Rows from block 2 of a small multi-label image tagger, named by matrix and row number. Each number is 200 + 40 x the weight over its row's rms, rounded and kept within 0 to 999. All counts start at 0. After the name is the row's rms in percent of the matrix's.
After each channel's rows are labels from the 100 images, of 14976, where the channel reaches its highest value: "colour at peak" is the nearest of a few named colours to the mean colour under the peak. Only what is clearly more common there than usual is listed. The data: regions of photos with short descriptions (Visual Genome).
# pw: pointwise conv (model.blocks.2.pw.weight, 256x256x1x1), inputs 0-51

pw.216,098,245,154,222,226,135,182,208,179,143,293,194,232,237,209,228,259,161,176,221,227,218,190,197,212,182,224,243,234,235,170,168,209,241,216,168,161,185,244,218,166,190,224,211,233,292,204,219,144,144,181,207,206
colour at peak: brown

pw.150,101,140,126,192,185,180,291,213,191,157,196,218,180,214,218,151,180,253,188,273,210,187,195,225,211,218,207,83,246,228,257,217,232,216,222,155,122,245,172,187,155,153,216,199,215,99,175,262,119,279,211,147,204
colour at peak: grey

pw.16,095,170,219,163,256,152,157,200,182,199,186,108,232,215,276,161,200,201,241,172,200,169,254,239,259,242,293,171,203,267,71,220,205,143,205,117,236,202,188,170,141,210,229,160,166,177,190,188,174,226,224,207,203
colour at peak: grey

pw.29,103,227,258,172,199,227,199,267,148,272,224,179,186,221,204,212,201,316,186,179,224,214,186,253,204,271,167,234,214,151,215,185,209,297,165,194,188,195,189,137,210,166,183,197,163,284,194,242,192,194,220,185,194
colour at peak: black

pw.136,100,220,164,111,158,245,228,249,220,171,199,232,170,125,177,220,216,214,164,202,221,251,234,193,226,220,240,201,201,222,218,299,142,199,313,209,204,250,160,189,256,220,224,181,177,238,171,251,179,213,207,136,223
colour at peak: white; cyan

pw.218,101,235,169,219,198,231,160,274,256,178,239,222,234,197,209,267,224,231,257,216,202,167,197,202,169,242,175,182,206,207,251,83,173,232,161,280,145,163,114,220,188,200,205,210,191,185,222,219,158,147,157,205,229
colour at peak: brown

pw.170,101,219,143,196,203,226,211,161,175,242,169,165,223,175,181,187,254,279,171,154,233,179,210,163,183,163,224,116,218,233,241,148,243,204,214,229,233,216,193,218,172,227,280,228,201,207,202,162,237,286,213,197,314
colour at peak: blue

pw.235,097,163,140,240,254,202,193,158,200,183,172,233,117,220,206,290,226,167,218,214,215,256,213,227,218,250,223,244,198,229,206,183,225,195,206,143,133,242,229,196,190,185,187,276,253,221,253,174,222,179,174,203,254
colour at peak: green

pw.35,094,241,169,194,178,265,182,155,202,196,213,210,246,162,187,175,251,136,206,156,141,172,233,188,232,185,162,186,202,153,218,177,175,220,185,186,173,240,123,164,243,200,164,285,150,266,194,222,179,226,290,153,173
colour at peak: orange

pw.90,101,245,158,241,286,218,220,184,215,154,204,252,215,165,246,206,183,202,167,198,145,154,147,184,184,191,180,185,201,184,170,162,194,209,260,157,187,275,159,217,217,200,200,202,176,160,118,198,244,212,168,179,193
colour at peak: orange

pw.196,100,252,186,218,195,167,232,207,231,219,154,188,161,253,220,121,160,252,173,187,238,225,234,148,235,237,132,213,192,195,212,204,201,101,117,233,296,142,237,171,168,206,193,169,208,197,192,87,156,211,158,131,229
colour at peak: black

pw.234,106,228,208,274,203,166,239,210,173,181,159,155,129,215,230,112,171,155,233,216,231,247,191,178,216,236,226,228,178,210,244,171,170,213,152,172,289,243,221,221,179,234,176,199,190,194,244,200,240,184,182,186,219
colour at peak: purple; pink

pw.180,102,134,178,183,120,194,233,162,168,220,168,187,185,271,153,221,217,220,202,198,219,284,133,225,210,188,161,199,252,242,138,309,221,206,160,205,187,220,169,176,217,218,194,249,185,236,146,208,222,271,217,225,107
colour at peak: pink

pw.89,103,207,249,186,277,285,213,134,232,190,255,163,184,196,207,207,272,215,228,173,172,232,197,145,193,235,190,157,199,250,151,238,182,186,166,233,237,193,239,222,225,196,221,160,248,214,296,221,199,163,257,208,272
colour at peak: cyan

pw.28,105,155,174,120,188,165,387,186,204,179,222,181,218,134,227,221,232,144,228,306,221,227,183,129,210,199,201,195,175,350,213,164,231,218,248,231,229,225,254,285,267,185,224,226,154,266,228,194,268,222,203,269,196
colour at peak: pink; white

pw.143,101,298,164,213,162,232,158,169,176,192,191,124,201,206,180,184,179,201,187,206,126,178,157,190,217,179,195,175,244,219,157,215,189,184,157,145,184,165,253,169,241,260,195,315,176,181,129,239,256,192,138,273,244
colour at peak: red

pw.64,095,217,171,214,186,197,224,200,163,241,246,180,159,251,182,70,215,264,167,185,286,157,169,211,223,227,207,117,171,181,173,126,202,178,221,276,245,242,191,201,214,166,232,212,184,176,165,238,174,257,196,173,140
colour at peak: grey; pink

pw.76,104,151,156,127,150,246,160,279,217,151,159,286,143,178,271,153,236,222,143,193,211,205,283,256,195,190,234,194,264,237,202,233,154,166,168,199,156,230,221,180,242,176,217,211,155,199,169,199,151,187,150,203,247
colour at peak: green; cyan

pw.230,102,178,169,138,170,196,244,217,180,195,167,249,217,146,180,200,238,237,216,201,144,253,161,259,228,238,204,215,242,196,204,233,177,227,204,214,220,232,206,223,186,181,150,195,178,256,279,203,207,182,290,213,149
colour at peak: cyan

pw.172,101,225,235,197,168,203,201,197,155,226,229,135,186,192,238,201,169,242,141,267,222,155,171,120,262,182,170,215,249,208,278,201,207,182,144,180,259,218,217,172,153,169,212,132,224,194,168,200,318,227,188,173,173
colour at peak: purple

pw.0,092,252,195,169,170,150,178,210,208,298,174,281,218,195,214,220,213,139,129,206,148,139,138,224,257,194,179,208,205,181,220,161,157,211,128,269,92,229,240,228,235,213,207,188,218,142,208,222,159,214,161,219,245
colour at peak: brown

pw.1,096,191,187,185,228,184,240,199,117,197,193,214,160,198,229,190,192,230,204,196,208,203,262,264,180,224,169,200,241,207,212,184,169,177,185,200,183,230,204,250,188,112,107,220,228,241,139,215,168,111,216,184,166
colour at peak: orange

pw.158,099,157,229,236,145,286,176,326,217,192,296,171,227,235,155,147,190,236,215,203,240,159,239,220,236,177,215,188,217,230,239,264,207,166,200,210,213,201,237,202,158,275,166,296,181,253,207,226,193,253,274,186,178
colour at peak: blue

pw.152,097,234,195,163,231,267,232,195,167,203,303,191,190,232,226,162,228,224,168,269,221,193,160,238,244,159,161,178,213,232,194,143,235,181,211,156,190,116,176,172,228,286,257,234,259,197,185,255,130,179,210,182,137
colour at peak: white; pink

pw.146,095,222,205,186,237,246,219,283,268,272,178,240,196,221,177,223,177,231,197,172,210,202,126,204,269,216,270,234,190,163,148,176,166,165,172,182,247,189,240,208,149,152,201,187,154,237,225,174,147,234,170,162,206
colour at peak: red

pw.168,100,202,237,189,202,254,203,137,206,168,199,241,246,226,239,236,177,229,177,246,197,165,188,230,205,220,119,134,192,170,188,254,218,261,240,187,247,201,185,196,179,218,180,209,176,209,143,172,125,254,238,176,216
colour at peak: cyan

pw.220,103,249,249,155,229,182,179,237,173,253,251,235,126,313,222,163,238,174,221,259,172,182,183,225,162,299,175,88,183,198,177,207,182,165,192,230,252,158,234,221,145,196,164,265,151,180,184,249,237,186,140,284,187
colour at peak: black

pw.68,095,207,204,209,187,195,196,245,170,181,176,216,174,161,211,243,129,256,235,179,229,165,274,228,178,192,225,167,209,259,274,182,217,242,298,142,153,192,197,179,199,208,178,239,193,195,210,254,218,215,295,145,190
colour at peak: grey

pw.144,096,279,217,162,249,217,171,124,113,221,211,184,250,232,258,160,199,254,179,209,187,155,249,236,180,272,198,236,207,225,240,194,211,216,163,165,287,203,218,229,198,191,263,249,215,238,252,205,277,163,127,235,143
colour at peak: green

pw.209,098,217,184,233,230,134,235,139,186,179,175,262,285,185,217,172,226,190,173,173,192,174,178,198,185,227,278,138,178,237,143,213,199,190,205,170,191,190,224,245,175,155,180,141,244,162,200,202,204,143,96,174,203
colour at peak: orange

pw.50,094,181,112,193,212,171,134,160,199,150,281,181,314,171,192,159,234,204,218,208,222,212,284,215,193,233,173,226,204,269,184,150,205,205,113,285,272,172,160,191,175,161,174,181,195,229,209,196,272,169,241,237,214
colour at peak: yellow

pw.211,097,147,200,132,245,220,208,175,163,168,223,194,171,165,189,80,113,214,187,193,123,208,191,210,206,206,204,263,266,155,191,194,190,221,259,180,244,167,221,132,235,204,219,191,181,195,223,230,212,242,259,240,241
colour at peak: white; pink

pw.73,095,256,247,157,201,218,189,118,223,166,139,226,151,242,215,189,146,206,130,161,197,190,205,140,258,190,172,226,171,247,212,171,186,194,166,246,198,212,199,223,202,198,219,248,203,149,110,177,190,150,192,192,173
colour at peak: brown

pw.133,097,184,112,236,224,219,199,226,204,233,188,165,210,250,181,201,189,170,115,173,216,216,149,162,128,155,146,188,275,122,216,164,135,216,235,218,157,204,212,266,226,180,185,165,191,183,217,225,185,185,193,234,186
colour at peak: brown

pw.102,109,190,223,212,216,170,208,222,218,210,232,253,271,198,184,214,236,142,238,211,292,192,248,216,195,133,172,141,210,191,203,246,172,177,240,168,132,281,112,167,161,194,197,148,242,203,175,176,144,266,247,173,199
colour at peak: blue

pw.71,096,286,183,219,222,248,243,237,188,200,138,206,204,252,212,213,164,187,225,158,272,178,222,256,215,213,180,195,177,144,199,193,242,277,215,236,206,114,109,277,173,133,128,196,184,323,223,220,200,221,211,176,226
colour at peak: brown

pw.148,102,233,181,221,228,204,223,169,219,204,204,200,235,149,182,162,220,198,268,230,136,239,225,203,192,218,192,183,168,118,200,171,157,219,158,194,194,218,221,159,248,241,125,193,274,230,110,195,186,245,169,255,163
colour at peak: pink

pw.243,097,219,223,256,249,190,167,184,192,218,214,194,267,223,230,175,206,186,179,169,248,218,201,168,170,252,238,155,129,188,220,256,228,204,196,202,215,177,236,205,251,158,154,215,184,256,177,229,201,175,194,255,169
colour at peak: red

pw.87,097,170,216,186,242,105,213,223,195,153,236,282,212,154,174,139,130,186,170,218,220,174,226,192,227,233,207,185,157,137,148,152,199,146,181,138,146,178,178,159,147,225,177,204,221,230,177,273,173,193,183,197,276
colour at peak: grey

pw.69,101,217,168,223,294,208,188,94,270,215,288,196,165,159,180,292,190,228,214,178,203,233,245,259,205,175,192,175,189,198,220,248,180,181,224,147,173,184,180,185,210,127,267,192,199,205,106,185,161,208,224,211,200
colour at peak: green