{
  "dataset": "regions of photos with short descriptions (Visual Genome)",
  "image_size": 24,
  "crop_scale_min": 1,
  "horizontal_flip": true,
  "init": "trunc_normal_002",
  "optimizer": "muon",
  "lr": 0.0049,
  "momentum": 0.95,
  "epochs": 25.2,
  "decay_fraction": 0.2,
  "final_lr_fraction": 0
}
Rows from block 4 of a small multi-label image tagger, named by matrix and row number. Each number is 128 + 32 x the weight over its row's rms, rounded and kept within 0 to 255. All counts start at 0. Numbers have three digits each.
After each channel's rows are labels from the 100 images, of 14976, where the channel reaches its highest value: "peak at" is the part of the image that holds the peak. Only what is clearly more common there than usual is listed. The data: regions of photos with short descriptions (Visual Genome). In brackets: how many of the 100.
# pw: pointwise conv (model.blocks.4.pw.weight, 256x256x1x1), inputs 0-255

pw.72:138123132114110095142184113167100096161125110122172104088117108107161176090115132147125139111064109118096075108093174152126118147151122143092114121094067122136165133094082132162115099124137124098123151123112192145170175126181111122152143127139118088140143121117126163051171072114115071145131163190153141135107123151180084177115096224161124187121124159252131107138114114100076047043152138089115131144056115169161106148141145157105154110172118100094186129117160131118111077132081138150087086149127117126130101139121124133121131106130135141076104129153102125089109107139136134143105106100106131094161102164106102140137121097108154079076113184094165073069106094048157106116117104064077218116206124138144120094127143102198164150091100124113141116124097109098123143094156116
peak at: bottom centre (38)

pw.164:147112094112121138129089104120134111069109115149088107124127151127109076099148129066150112138166087112165138136126102130164206129133135102112138119119094108103169130088106105126183151111161103129169094086153141131143145117115155189172130090058098185080148242128111127155084105106053132119115142117100148074157103102125186161184152130110139184097127161120113138110148118092097146069093171140101107098125113145131123092144125180152143140097107128099138176105151119103128119121143093100133137131114115168068081114109152156212141113145119043255102130145135158155135139135112156162084069193139139071154167084068112121111167126125092137222103122102150150114123125118176122137115112126168168123109106130113045113185116120150129137141123189174163119120110135145093059154092127
peak at: middle left (30); top left (29)

pw.206:082134083174119115073166076088170135078077092168161078148104108142117161161120118197133070131176160149174165107059114082187125151161120122073076115130160098141147158209174091139153141129153119096131105146118052136068125151118148119133104083115119089080171161100108132091151132140166053064081093157113162108135108174184089167103169091125142115125141154072112111151168159068183130128107088147086092102134123148140119172117111169100151139144098142109142110150189090132124122117171193132136093103160168058134090123118087125126133166111115123152105139120151052153116094143127123155090099128129084099128185131147092102086141116133164128087161120109079156157131107224083150122106092153116154166116139117124158178112117124136186186116134129110144119106137116090180099134089166
peak at: bottom centre (29)

pw.184:108059090118139105130094096106137142109133188098127112133106120122120133125129114128115196084094174107157101121084120098099102141120116100189141097143065150156147142167153098129117144108126100138158155132167178135137149078080115077131131118202139141118151121055124124148124108148117077095117170159219101142093148168135213146128152085077084180089124117078157120144162071142083082083127122134111154185146118094080131084175153132159084107119101144160160108162126137100200110114122150181141091167134128108147128154134112089126078095064120098136109099139073137204133146149112098070061201103125172115116087084178138137108164079121145169102137147181130124126076190125095132132212158166138168204122202146101119116117082129114096119119125166147165134075108148132138131129140138
peak at: top centre (30)

pw.224:070106144144137113143181126118117063133101120165106169103156107155150126118090154143100139128130182157197107100106147124063120109155178175097109144066086142073081147161100193136131087121186127100140191105123129193194149097151119129077126134090084124185150092124146126129164076137110154084075111161104109137103140194099168074104137136128110105200141037116164107123148089135204100139128079126113139062111142090147090108122149123124170115097136090141145111140163150152150113138123187150114097120135062104087095124129143102179160108172144156114141220104146124116141116197167165125170054101134070116129116135179171105123127152098154135101140099149086165179128081179101109118191148131092168139132169091154211101126133151138155133147157136117111138121123118103155105178119131
peak at: bottom centre (43)

pw.166:165134168101143153105178147122170141108147128136101131093127104164173076099186146080155108131136155172102122170129090129126135117128104100116198138147093190178121128123141064078122129115108172120134140199090135050120121094110117168071155121130095124103122153098135138129091075150217133159171104117117090124190175079043098089158157147132132143075101159139137148137048103121041180120128143120114149126138104148143142136091124153109149135139094188137064199104124125136158166107143154145097136147088125147154149125100130083182122175118125135107120126075077135092084134200163163105129154134090124146148154082166157169167115194134096162186133103186179154097080098163133183114133141136163085149168144130171128127120079157147099127090137110124043071115111117155126112087135155
peak at: top right (27)

pw.194:154142125130074137127121163123104166091164162076142146133115145060163158137148098143078175165171092117133096154131178114126121060121056129124107094156124125145159078068076132169119131148113139112137173158146121132166087126153102098150138131139148120109079091069142130094087134140118099137042141152078128099081089062161152095132139034164158048097121126135129132126112110165140090126112164157153104138128143112087100090135139101094150142139117088114140181097112150086093173214157084099192120129130149150117186135107133099096104093080088082087052112081120162076114117130141113171102128127105130097128173127156048114195135099116146066149184099172115123096099145111129120069144096136135097212088148131116155205161138111165111111126144135137108101088141118160094084091153120
peak at: middle right (28)

pw.109:175175144121142095097113102168092156096056094087103139140114166173174130117067148055122154100127116123116106105164097130111134150142130125076122123131091112155095127116102135132127094099101130097194103081136106093090073106121101122156144105079126142075127115141156117127090101075120100134056119119115097097119156076143187118106216075095112134106162090101133096158126150180092149135141098140126156112070078174092134091148104171177127159117114166159120073109124078119104110164155082100019067139183145105105123122146154161097109137179133142071145175115080102104141048197096218158131111121130107097127104152114139104118090140149109153115070156121173101107125176084145094172135120114097108093087121135149126108122215149128106149200111109097160120142132150095147087101156099
peak at: top centre (54)

pw.249:081175110114130201097113113162125114177110169151090168120146074119130127115152119172195116098099108165198057126073173117191147097109138133182111096091165094165163123119073100139227133118110107125148121137115094162103114178120149144166120091130125121113135144069155129132068086085118110100147120134153183126127159103137115117165146112120094154126145128127135111152133171116124138102106149117125129108115113114137158077088134143198128084111175071115089162133112085134153167099081085064132138122127163144143110123154151159131136154105173141111172130105106178147124157189098139092131150123127113115137133110176120109096116075138094099083126079086146102102108123140102143159139147099189167114032146181113104024146062156147098211110173157100067077129135161097209166123101136
peak at: top right (27)

pw.78:171115094114086118116129075183171122153109097079159075105084141143163131127143130151108133123160134092146091118123180167120140137080170098125123168125134160114109119132115127076170168164128117107176104172167062094098077117121131088089140096191119160116131115191120110130083092135131104140105115112078108169092205161107065065115171122114157100083091115077083138134135117138154143108105106165144084052127082142094161144052093255126158109125157139088149144153117116108120132112148116157163122117155091112142072107140080138089117168111101120098130148163153091196132091139095143072096144139050114153140118143188103107104128145096164169130014113107101103121119159115099124139130127090179103110116119145138155145084153133138104064178104062177143141164100114100131135140093136
peak at: centre (28)

pw.181:100096099185093148128145089136168142166117118159140094118175115142137114089131088105098110148115136058141056089074118109159121191123146122074083141160114156100160148152104097113074135135154143126129105138135138116145114140168097117146091130110146150162143174108112111068151110147171105058129109175094162126096105120150098180161137201179147178122094077107134107095138158137087114148083129137127132112104154186142119162144078139126123143116093116086133147192218086134117119143136165121145078092151146134107077162128111074120108072125158155150046157155123125057098081154111130114159088114127129126076153133147151173132158091191082143097110181138179148103159120222177187118151150134050098117171079081127164139133110124137132071112074134152061163104167076137136090117087168
peak at: top left (31); top centre (27)

pw.157:111107169115074188149129104130115129140135138122110141130176115084169122139170086136099114104104086124105137158174097095158178058120148118095075108116142150161120152112180148156112255137141156119143110152167193110126108107107165137104139102138143144087255132105131124118106086116225129092126097160086122035196120133103151103118127177156097096111133080137107136104097139168119148126113102143097102135140214070141140140129110148175145139108121156089096124141101090109121125147144112073123136160092070106124219100162180118161163084121099090152144127113148116125115138101136103127089166187178151090134186132116129098140074187116133100131125134122135108128129093115138136112150119099127169102127146171074168249151140135110155115160133137147139157153113107151105178141162114
peak at: middle right (31)

pw.211:106178157095140121120111147129145155106104135141068105115173140084092172150127111114123188139162112156154108129116127180143152122119096173147096085116063132132116174137163076147128147107083100063117129150167075136119133209115097119107143135154104086140095135136123134147145166117140123138145102100159141063080117183190145157105076115133090033085120112144146091147185168102171155096119160121139058124150157139134124034115111112160166130157112119153130086176140123117122091127172111165059094096146150104088148160132110162142088114148124100142097108123202153139134119120102146206043099123120116103127082175107173071091126111106087139141084117084089140131147057131140135095085082202100106120171106090122117063107103115102172161105165141091060099126133147131128095208091116
peak at: top right (30)

pw.214:130104171107108142137149145134116117126178128157119126116131133107130097097117161143161125158115129073108145122205088144162071163159087130103121130145125141155116154108089138067146098107102150135141085127205124099142120082172109109146110146121142142067113135160077040129163169172058142104135092093076127161127104135049125157093124095120161188180101128140134159131136116178058165107142150085125105139112105145119144183157065166132109157130090124202140090172173076084165105100110149228151131136100195139111145120102174128087118124127177085095159124139165123130098087153161102127131083086202162102078175154051149106158122153167094085108095102132127132075132142098104146098141098154120146073073150091095120091168107118158147157176088117105066128118101151118166151179163098
peak at: top centre (29)

pw.136:116130107125124085106126089097136156179144150106171118144168085108121124111142120148124116133139121146169092106050155127110158091131140148103106125186121108175127132115065112128131146155167101102144042131073157181128124126130091097103099120119176120126100115131143131132140202057098095116094128132122124111125091180090134143153151138125145135121080134157112115116170105120171105135138090105093111144144056170153078145131112169109135076124169123170136161170164129153141083176156083128170124124212123104127122127140151101123155135103122155136138156090125098171161151162152124158127126105122166098145098177107175134153061172115155127097141134105092132106134122183098176093136101122127162105139159111134133000150104092092117160139104087124000143156093140130151093124145135
peak at: top left (59); top right (29)

pw.94:106179078144165127154168156107122171031117100110144108133095153151142116111127134182053112072114105133120137166124087151053122167116085124044150119094188140167084112103116129148128141122074112101122078123117073104108134081050149134112145088096076157144189075119127130181118089168110111125120146152122121148160150120104107094113106147060120097109077171146158180203104083114147156174142166105115109065132118007141115105070119109163119143134141087092101078112099115089132125119093152158155133129071124113118122104084107133117126161125155079120119106163126135116163083100137089142128152132127082195102105095132162221097160121115153112151105109159134167118140122128147113145125114136112108136167151126148178212159109121125179106093059143142197128146148144159097120092110132
peak at: centre (48)

pw.108:029095137145130124147165121110140188097154101090090090140085109056069086118102194120079175123121157106137140109161110201094144132109075111153128138123159139101150104117149145069138087036092128128139154125159126108215164079119102176133144117127081140136124142105078119118098141091145140075139111064154114084088136166069128083128114121108109202169124136135080127097120149122114133104120111115109064083094087118132081216145182128099160116131076130111118111158116066146127082187141152110130182086113111169181107083098120154115105118124136127115083165093120129098130097118119134133163143149165063127106134150171139149095082179169144146096119123089088117142121129137076072132071115109184112068162171116137171070133105162097176099108136130110142140110126145128122126070077161
peak at: top right (41); top left (34)

pw.116:154111124094135125175105125129136087099099125197118084111132098076111146127080126120120119109100102129107149178129132193123109203133122098077117147135140128084103111128140164136086113057126067136109138099121079148124133136104121151188154115097130150051113177149120155149096135145132132127127158096087216112081144124180093203089104186149088112111191164058163140153168108134147115084126111184111119109106122149177158154098161202133194125114126146163167095158089161159131069099105127148128101128139125134129109179140104090107120076158144135117089198125164165112161112139118155137109129136141143099136157175076157116121148171096094159118058117117135122107091087159102137148147122073159201094118070172153175103113244176113153086126139112100196163167119107089092155150134116
peak at: bottom centre (34)

pw.103:095132181076135166191134122148042167162122122077115136126173164131100147156080120104143106123105104121145135128172078123127106098207126192137181098134127180193155137104119138137148120191101184132151099123103058121093132144145123133126168143137090159125090114165129155141150157156106113128127121064138210121089131093130114116130108153174077139192171092154128058126121124142095139050127133092125099102078139155143102061134121102116129103094128157088126093138097127133111218123091122129144155108152028103148126158122098140141139042115171149168143138151159165173112111125156090103077124133138112146130142202138170118125132183131028176105138132099103116111155135104125058088111152130167143085113124090140165166124122147105082189148181142127103146092172109138099144167167127
peak at: bottom centre (35)

pw.215:111151125119085121069123104144098212141146104112061127165104160069129080103164089110106088153143143123171175093141105145115139163096095138179154151158115193160116171145138107122183091195094141083142098091141136177119161096091133151124129127137143113167157131181110112142126107091144101146071134097088115081143116115095122050161081143120110071111143105176150165158139142140098135163071162084115078079076106153116132137150120026110117151103099097129090123139103151108096087086151147120091093099112117117163117092092152131157170106140204123148128133168071151071109097086088133150161135099223133193135100136085127170094128124176189089072144134219081104066124120093125086140104110125135163100150141151127120073118134126144122101147126125104181105121131163086179149140121150
peak at: top centre (34)

pw.122:145133107110075076107141127143123173151113167125149148157077142108101134132144158104119110090112131113146171143093165093155149133111144130091135078121128134075155145100132118154119116083153135141180109094202130192060119138157100153182134132193137076127134148192089126159121127112093098158096042109141158085095114112099107092119142132117130141169128136111026199095102098107124120165073136091109125098071142160114148136103084155120111117177068138144151131084120152161146129137129113120112083010141122117146114107156119143124167158117106130067169119139091115110151102125143168167137100087082226141135109158105107105094130113168096157075227152092139155074180094103122131114113131123136155123158143109131106084144126123128101099111162151150050162144090165106065214163163081
peak at: bottom right (29)

pw.107:143128165116164121152098159149141120141129136020104119123131130163158105157067155161103092106097111125108100106183148126065116082096185073097154152092111132107106159147145140090176155140139123106110083126067150108108130167079125148124119129162094093106115124103137147076128139098120053125120115140043118108142116176191108106115162110180116118108110114054161151088121146097150110135131126128137141107160182240138104123108128139117153092107134183083144181119143185168126127119134117130092118114174135134127139113047118152091115050132144136124156111108153104198143113103170100171095157135162086135168147088106131181159158111144130153137171124141113133161086112127162126085115084113118049116134069108174136073062151178128125127101124141146000119148089170130104143066116112
peak at: top left (34)

pw.218:144165126126135127154156117127152137141168102139152148095130174161061101132183114129133134152130114134160104109086194134157076143094105132121107094135084120161091120164095116142177017109104104100121127123157129136100059161141071135142126149164155172148134082120105127123120106147139112091122152128107155116113119111149131137179094112089094091192125176126140128124151132117133152162125146059127091147149082155148053127117123151116128108119103076106132117144128131220100031103123199137130147129137085137096128138150107160091132170146144166105126190176164121140144079124119044118103127183166166169134120151166147129151255153139132086141102157087076134143122163131138121118113125148145123160169127139134100161066126144181164191088146098104174161116136191146120092179126042
peak at: centre (39)

pw.121:139130119121131158147083149152121101125140108128118086106151102130180105125108104091067097075137154100109068163127072084127151099075154098133063129124094106169104114139108130110071157133171155186145123120095137117102152103090102134156139089055114135103162049126146090097184117094146099182123148096116043153095146168126155090125150149104117122087131112135043117135135093142095152110118084177198133125101129140167137124151137081143145094170054187126118145081117129179119098133185137052125118161100115110087087106053107158140149097142099114170185102116121116117115131122117099093133180151108112115122163127135132094170111180171052102210150118191084177116169141096133101076153134122062102133152081108097046122103125079134128101110150131128136118194151137123089131190132127
peak at: middle left (31)

pw.80:138142158097137121112098178133078131150141138102080131117114152133110107142127107146085133106133115082132164190159031211161185051136149135135112125142115107124151119086164137116110114133158126096100130081058077138143062130095103120121106124110118125107037174134128147070209037113148184175157132111118091107149137104143125116112130158063126148133164097161144153099138071130044164090114116125137174111176147102146108102137168088108113130113123142100104128137066109115135144196122059123230154164122113174107150137173141137149138073126131148133154100125159164118130133119170111142153151170113049123109106046158120113137128152093097105198120112158120131124118102098133104112123053155147136133156106123114132076142143124135069108121167160144061144117190159119173124077114093
peak at: middle left (28)

pw.92:117160053090134110074135109136169141159096157200168131095115079142071135096128130052151144090082126092082122093158198119118122183143104099108125186119096108134109085106104179093157102117162134138138145195120204115126096138189125084131096097104118097149152097158134091109071178143107074092056178108139127127090097106038107114118118132134138117116108085163099112137092114113099117080127119133110116107041069082118119084094142116139130119152125105118174107181096140179124100155050171131169146160126090123113125130120130103071120150124101156124089144135096101163096122126110136138114159116173180125112138177110149121094138143086078101082164178129094083105118191133168193119105142139101154157122165131112118052083122119151119109109075096152044139146131157150186156157124109
peak at: bottom left (28)

pw.248:116108189100142126085132092140103122144146143146124068153182155136111109147102094176080147143129133090132128033151106130158125131112211174091137072128147085094165083105156121114163095127114097131113126099175167079145116113151099134125125081133162072115032040115142085143061125110249122119112098156145122116138162089143155160096148133121125133135108160125112117128144092087136066150088112160101094143126142166207142104152149095110085134145164119130139127149082127160104099118134147165179102126118102171127142172139130200056104137128110140086132132122143168118111121092122156114145120120072097090162123084140100157117035103128140100255157122118150138137158108098124140073119145106124156151125131128120176115102112059115149162050112119122138083111112116174112099122141100
peak at: middle right (39)

pw.193:086127166104095060143156173155096139127205110201113089103138088177108090118174116091109084142109096113123112103115135141191203090139167078094107127166166100153136171122109123121083141095131153150122154139151174179113161250151062116118143125140192135087194108142147153144148130163113192153178127151129148128091144143179151120146119115132119139168126108191214116153135118136174111175158122189155118083103143141110117102162160131116101161134102136173146183107167157103154107117137146132142121095150123138079092132137106179082107166139158077126092122105137155136135125100101056085110104073119194130159103211116166156125100152126140108141164102102112144141137186129192131102131154137143126121181031122118123124167098105133117113063090149123147172113111097159141137119088157
peak at: top centre (30)

pw.165:095130112140132138133100109161113110108107070095143084132102112156142129156153154132123163082117087140121170166102103131098131088135112138153129144126146137088148043099127136058106076114126110124172090174095164130108056100116142136095083092147085156072152096086148138112173131116183154182160157082169077119163148168194171059120220171116136110143119100153114106174120223171089149087162070169100145095104115156117099139099073104175109132160107144156126143168089099164177143108086041127107062125140159072126145085139110153124118140120130096136145081147056139110117136072119173124094122111162126120153074129059166107194158139084153127121100124078139106151133091192155142151184147105149126121162170102110135110140112066089098131137142101140182085146129134093131148146149134
peak at: top centre (60)

pw.207:087142073109145146070137134129150104153099108144085104121185121129138145124085099137065125185138099124124123255084091082151126114104112153125111078120110060092137132045143147105121167126193116128133111090145092127136124131133143186118129139122127141119134255104148127125068150088041106137153148100141095115094135117127130168175121094103181150168133117117116127151115142109079157097105157127155110120134100153093136114135129124138194155118137155111152080160094156142151104139164156158169106096116130183138140139147146170143101102127137105252097095139138112149159128146099096126143112131101126102117128104154154146156131102137119121001121177098150125136130148141150089079124115141113102140094150132075034091115101097159111165115110101086154139109094125180120088086099094
peak at: middle left (31)

pw.239:141091104126124159151092145122110142167122110183131159092095140108120126088119150129115109156152094151138123087085160103129111095152089160112117091106165112144204100116133147138088056119126131138152114086132135044110053088139094132163160120128103138124136109084099133144094143076119113125120131101119109119181104134118168217079169077073098144078072079114084126152124204161097180126154168103088169095075098121086147135132149151155128134128156111208201114075106150081139131095148088121150145124136087118140131136165145185118153107159137147120147134101083151125149038215097127122160099122050115102111068105153175105127112133108147112098143113108209078099085068134164078120137098065078125141111144126104149149095168118107133136139102119098148083108076105104200111126073106
peak at: top centre (45)

pw.212:185120107106106110114155106104152114131141104126142111218151149132135117151148219135122052080142153129107117150072150114077138103118157096083160144077145149132119069119103080136156139147115102069174112123087120181139158139088168155106118105139064138113127105128173169134155198141095101101135190142127077152166101078142146145091106089128153077065164121132116102110151097126129158124153093130153170179101111087099155175170120077115102139134115171136118147121123107087113119121090152151100137167160155102122075058154126149164122134090131097116126125103081168109161110115120135132067125152161143112135070112166166136103150172172117027120140166180074070018134109191112127100094121159106134172090126119113118059104093105078146131120090101090077123076135122117102089142076106
peak at: top right (29)

pw.85:103100145128157140118131125150132131168084105104155089121137222104110095144082103149139197135160113168136097098130132162098087124125104175150125129139101080086126124144136171095097131116111119135148146181158143143072181094108099138164163198104117123159163153128090105129103197084120123136092135136055145100120132136227156129114067152149110097122136109098129121085143115136180122138070154192075152113108129144162089125135148186139166050134144073111122139144148117078176077102104106118146147092116097169119094111168150146087126083226120133137106132116164113151083183141084146178139139069093171168095127161136106135141124028152073124141190154084084130144157143146081120103111126111099108112097176118139114109112146146167193135092129119144091156225117103142085160090100111
peak at: bottom centre (42)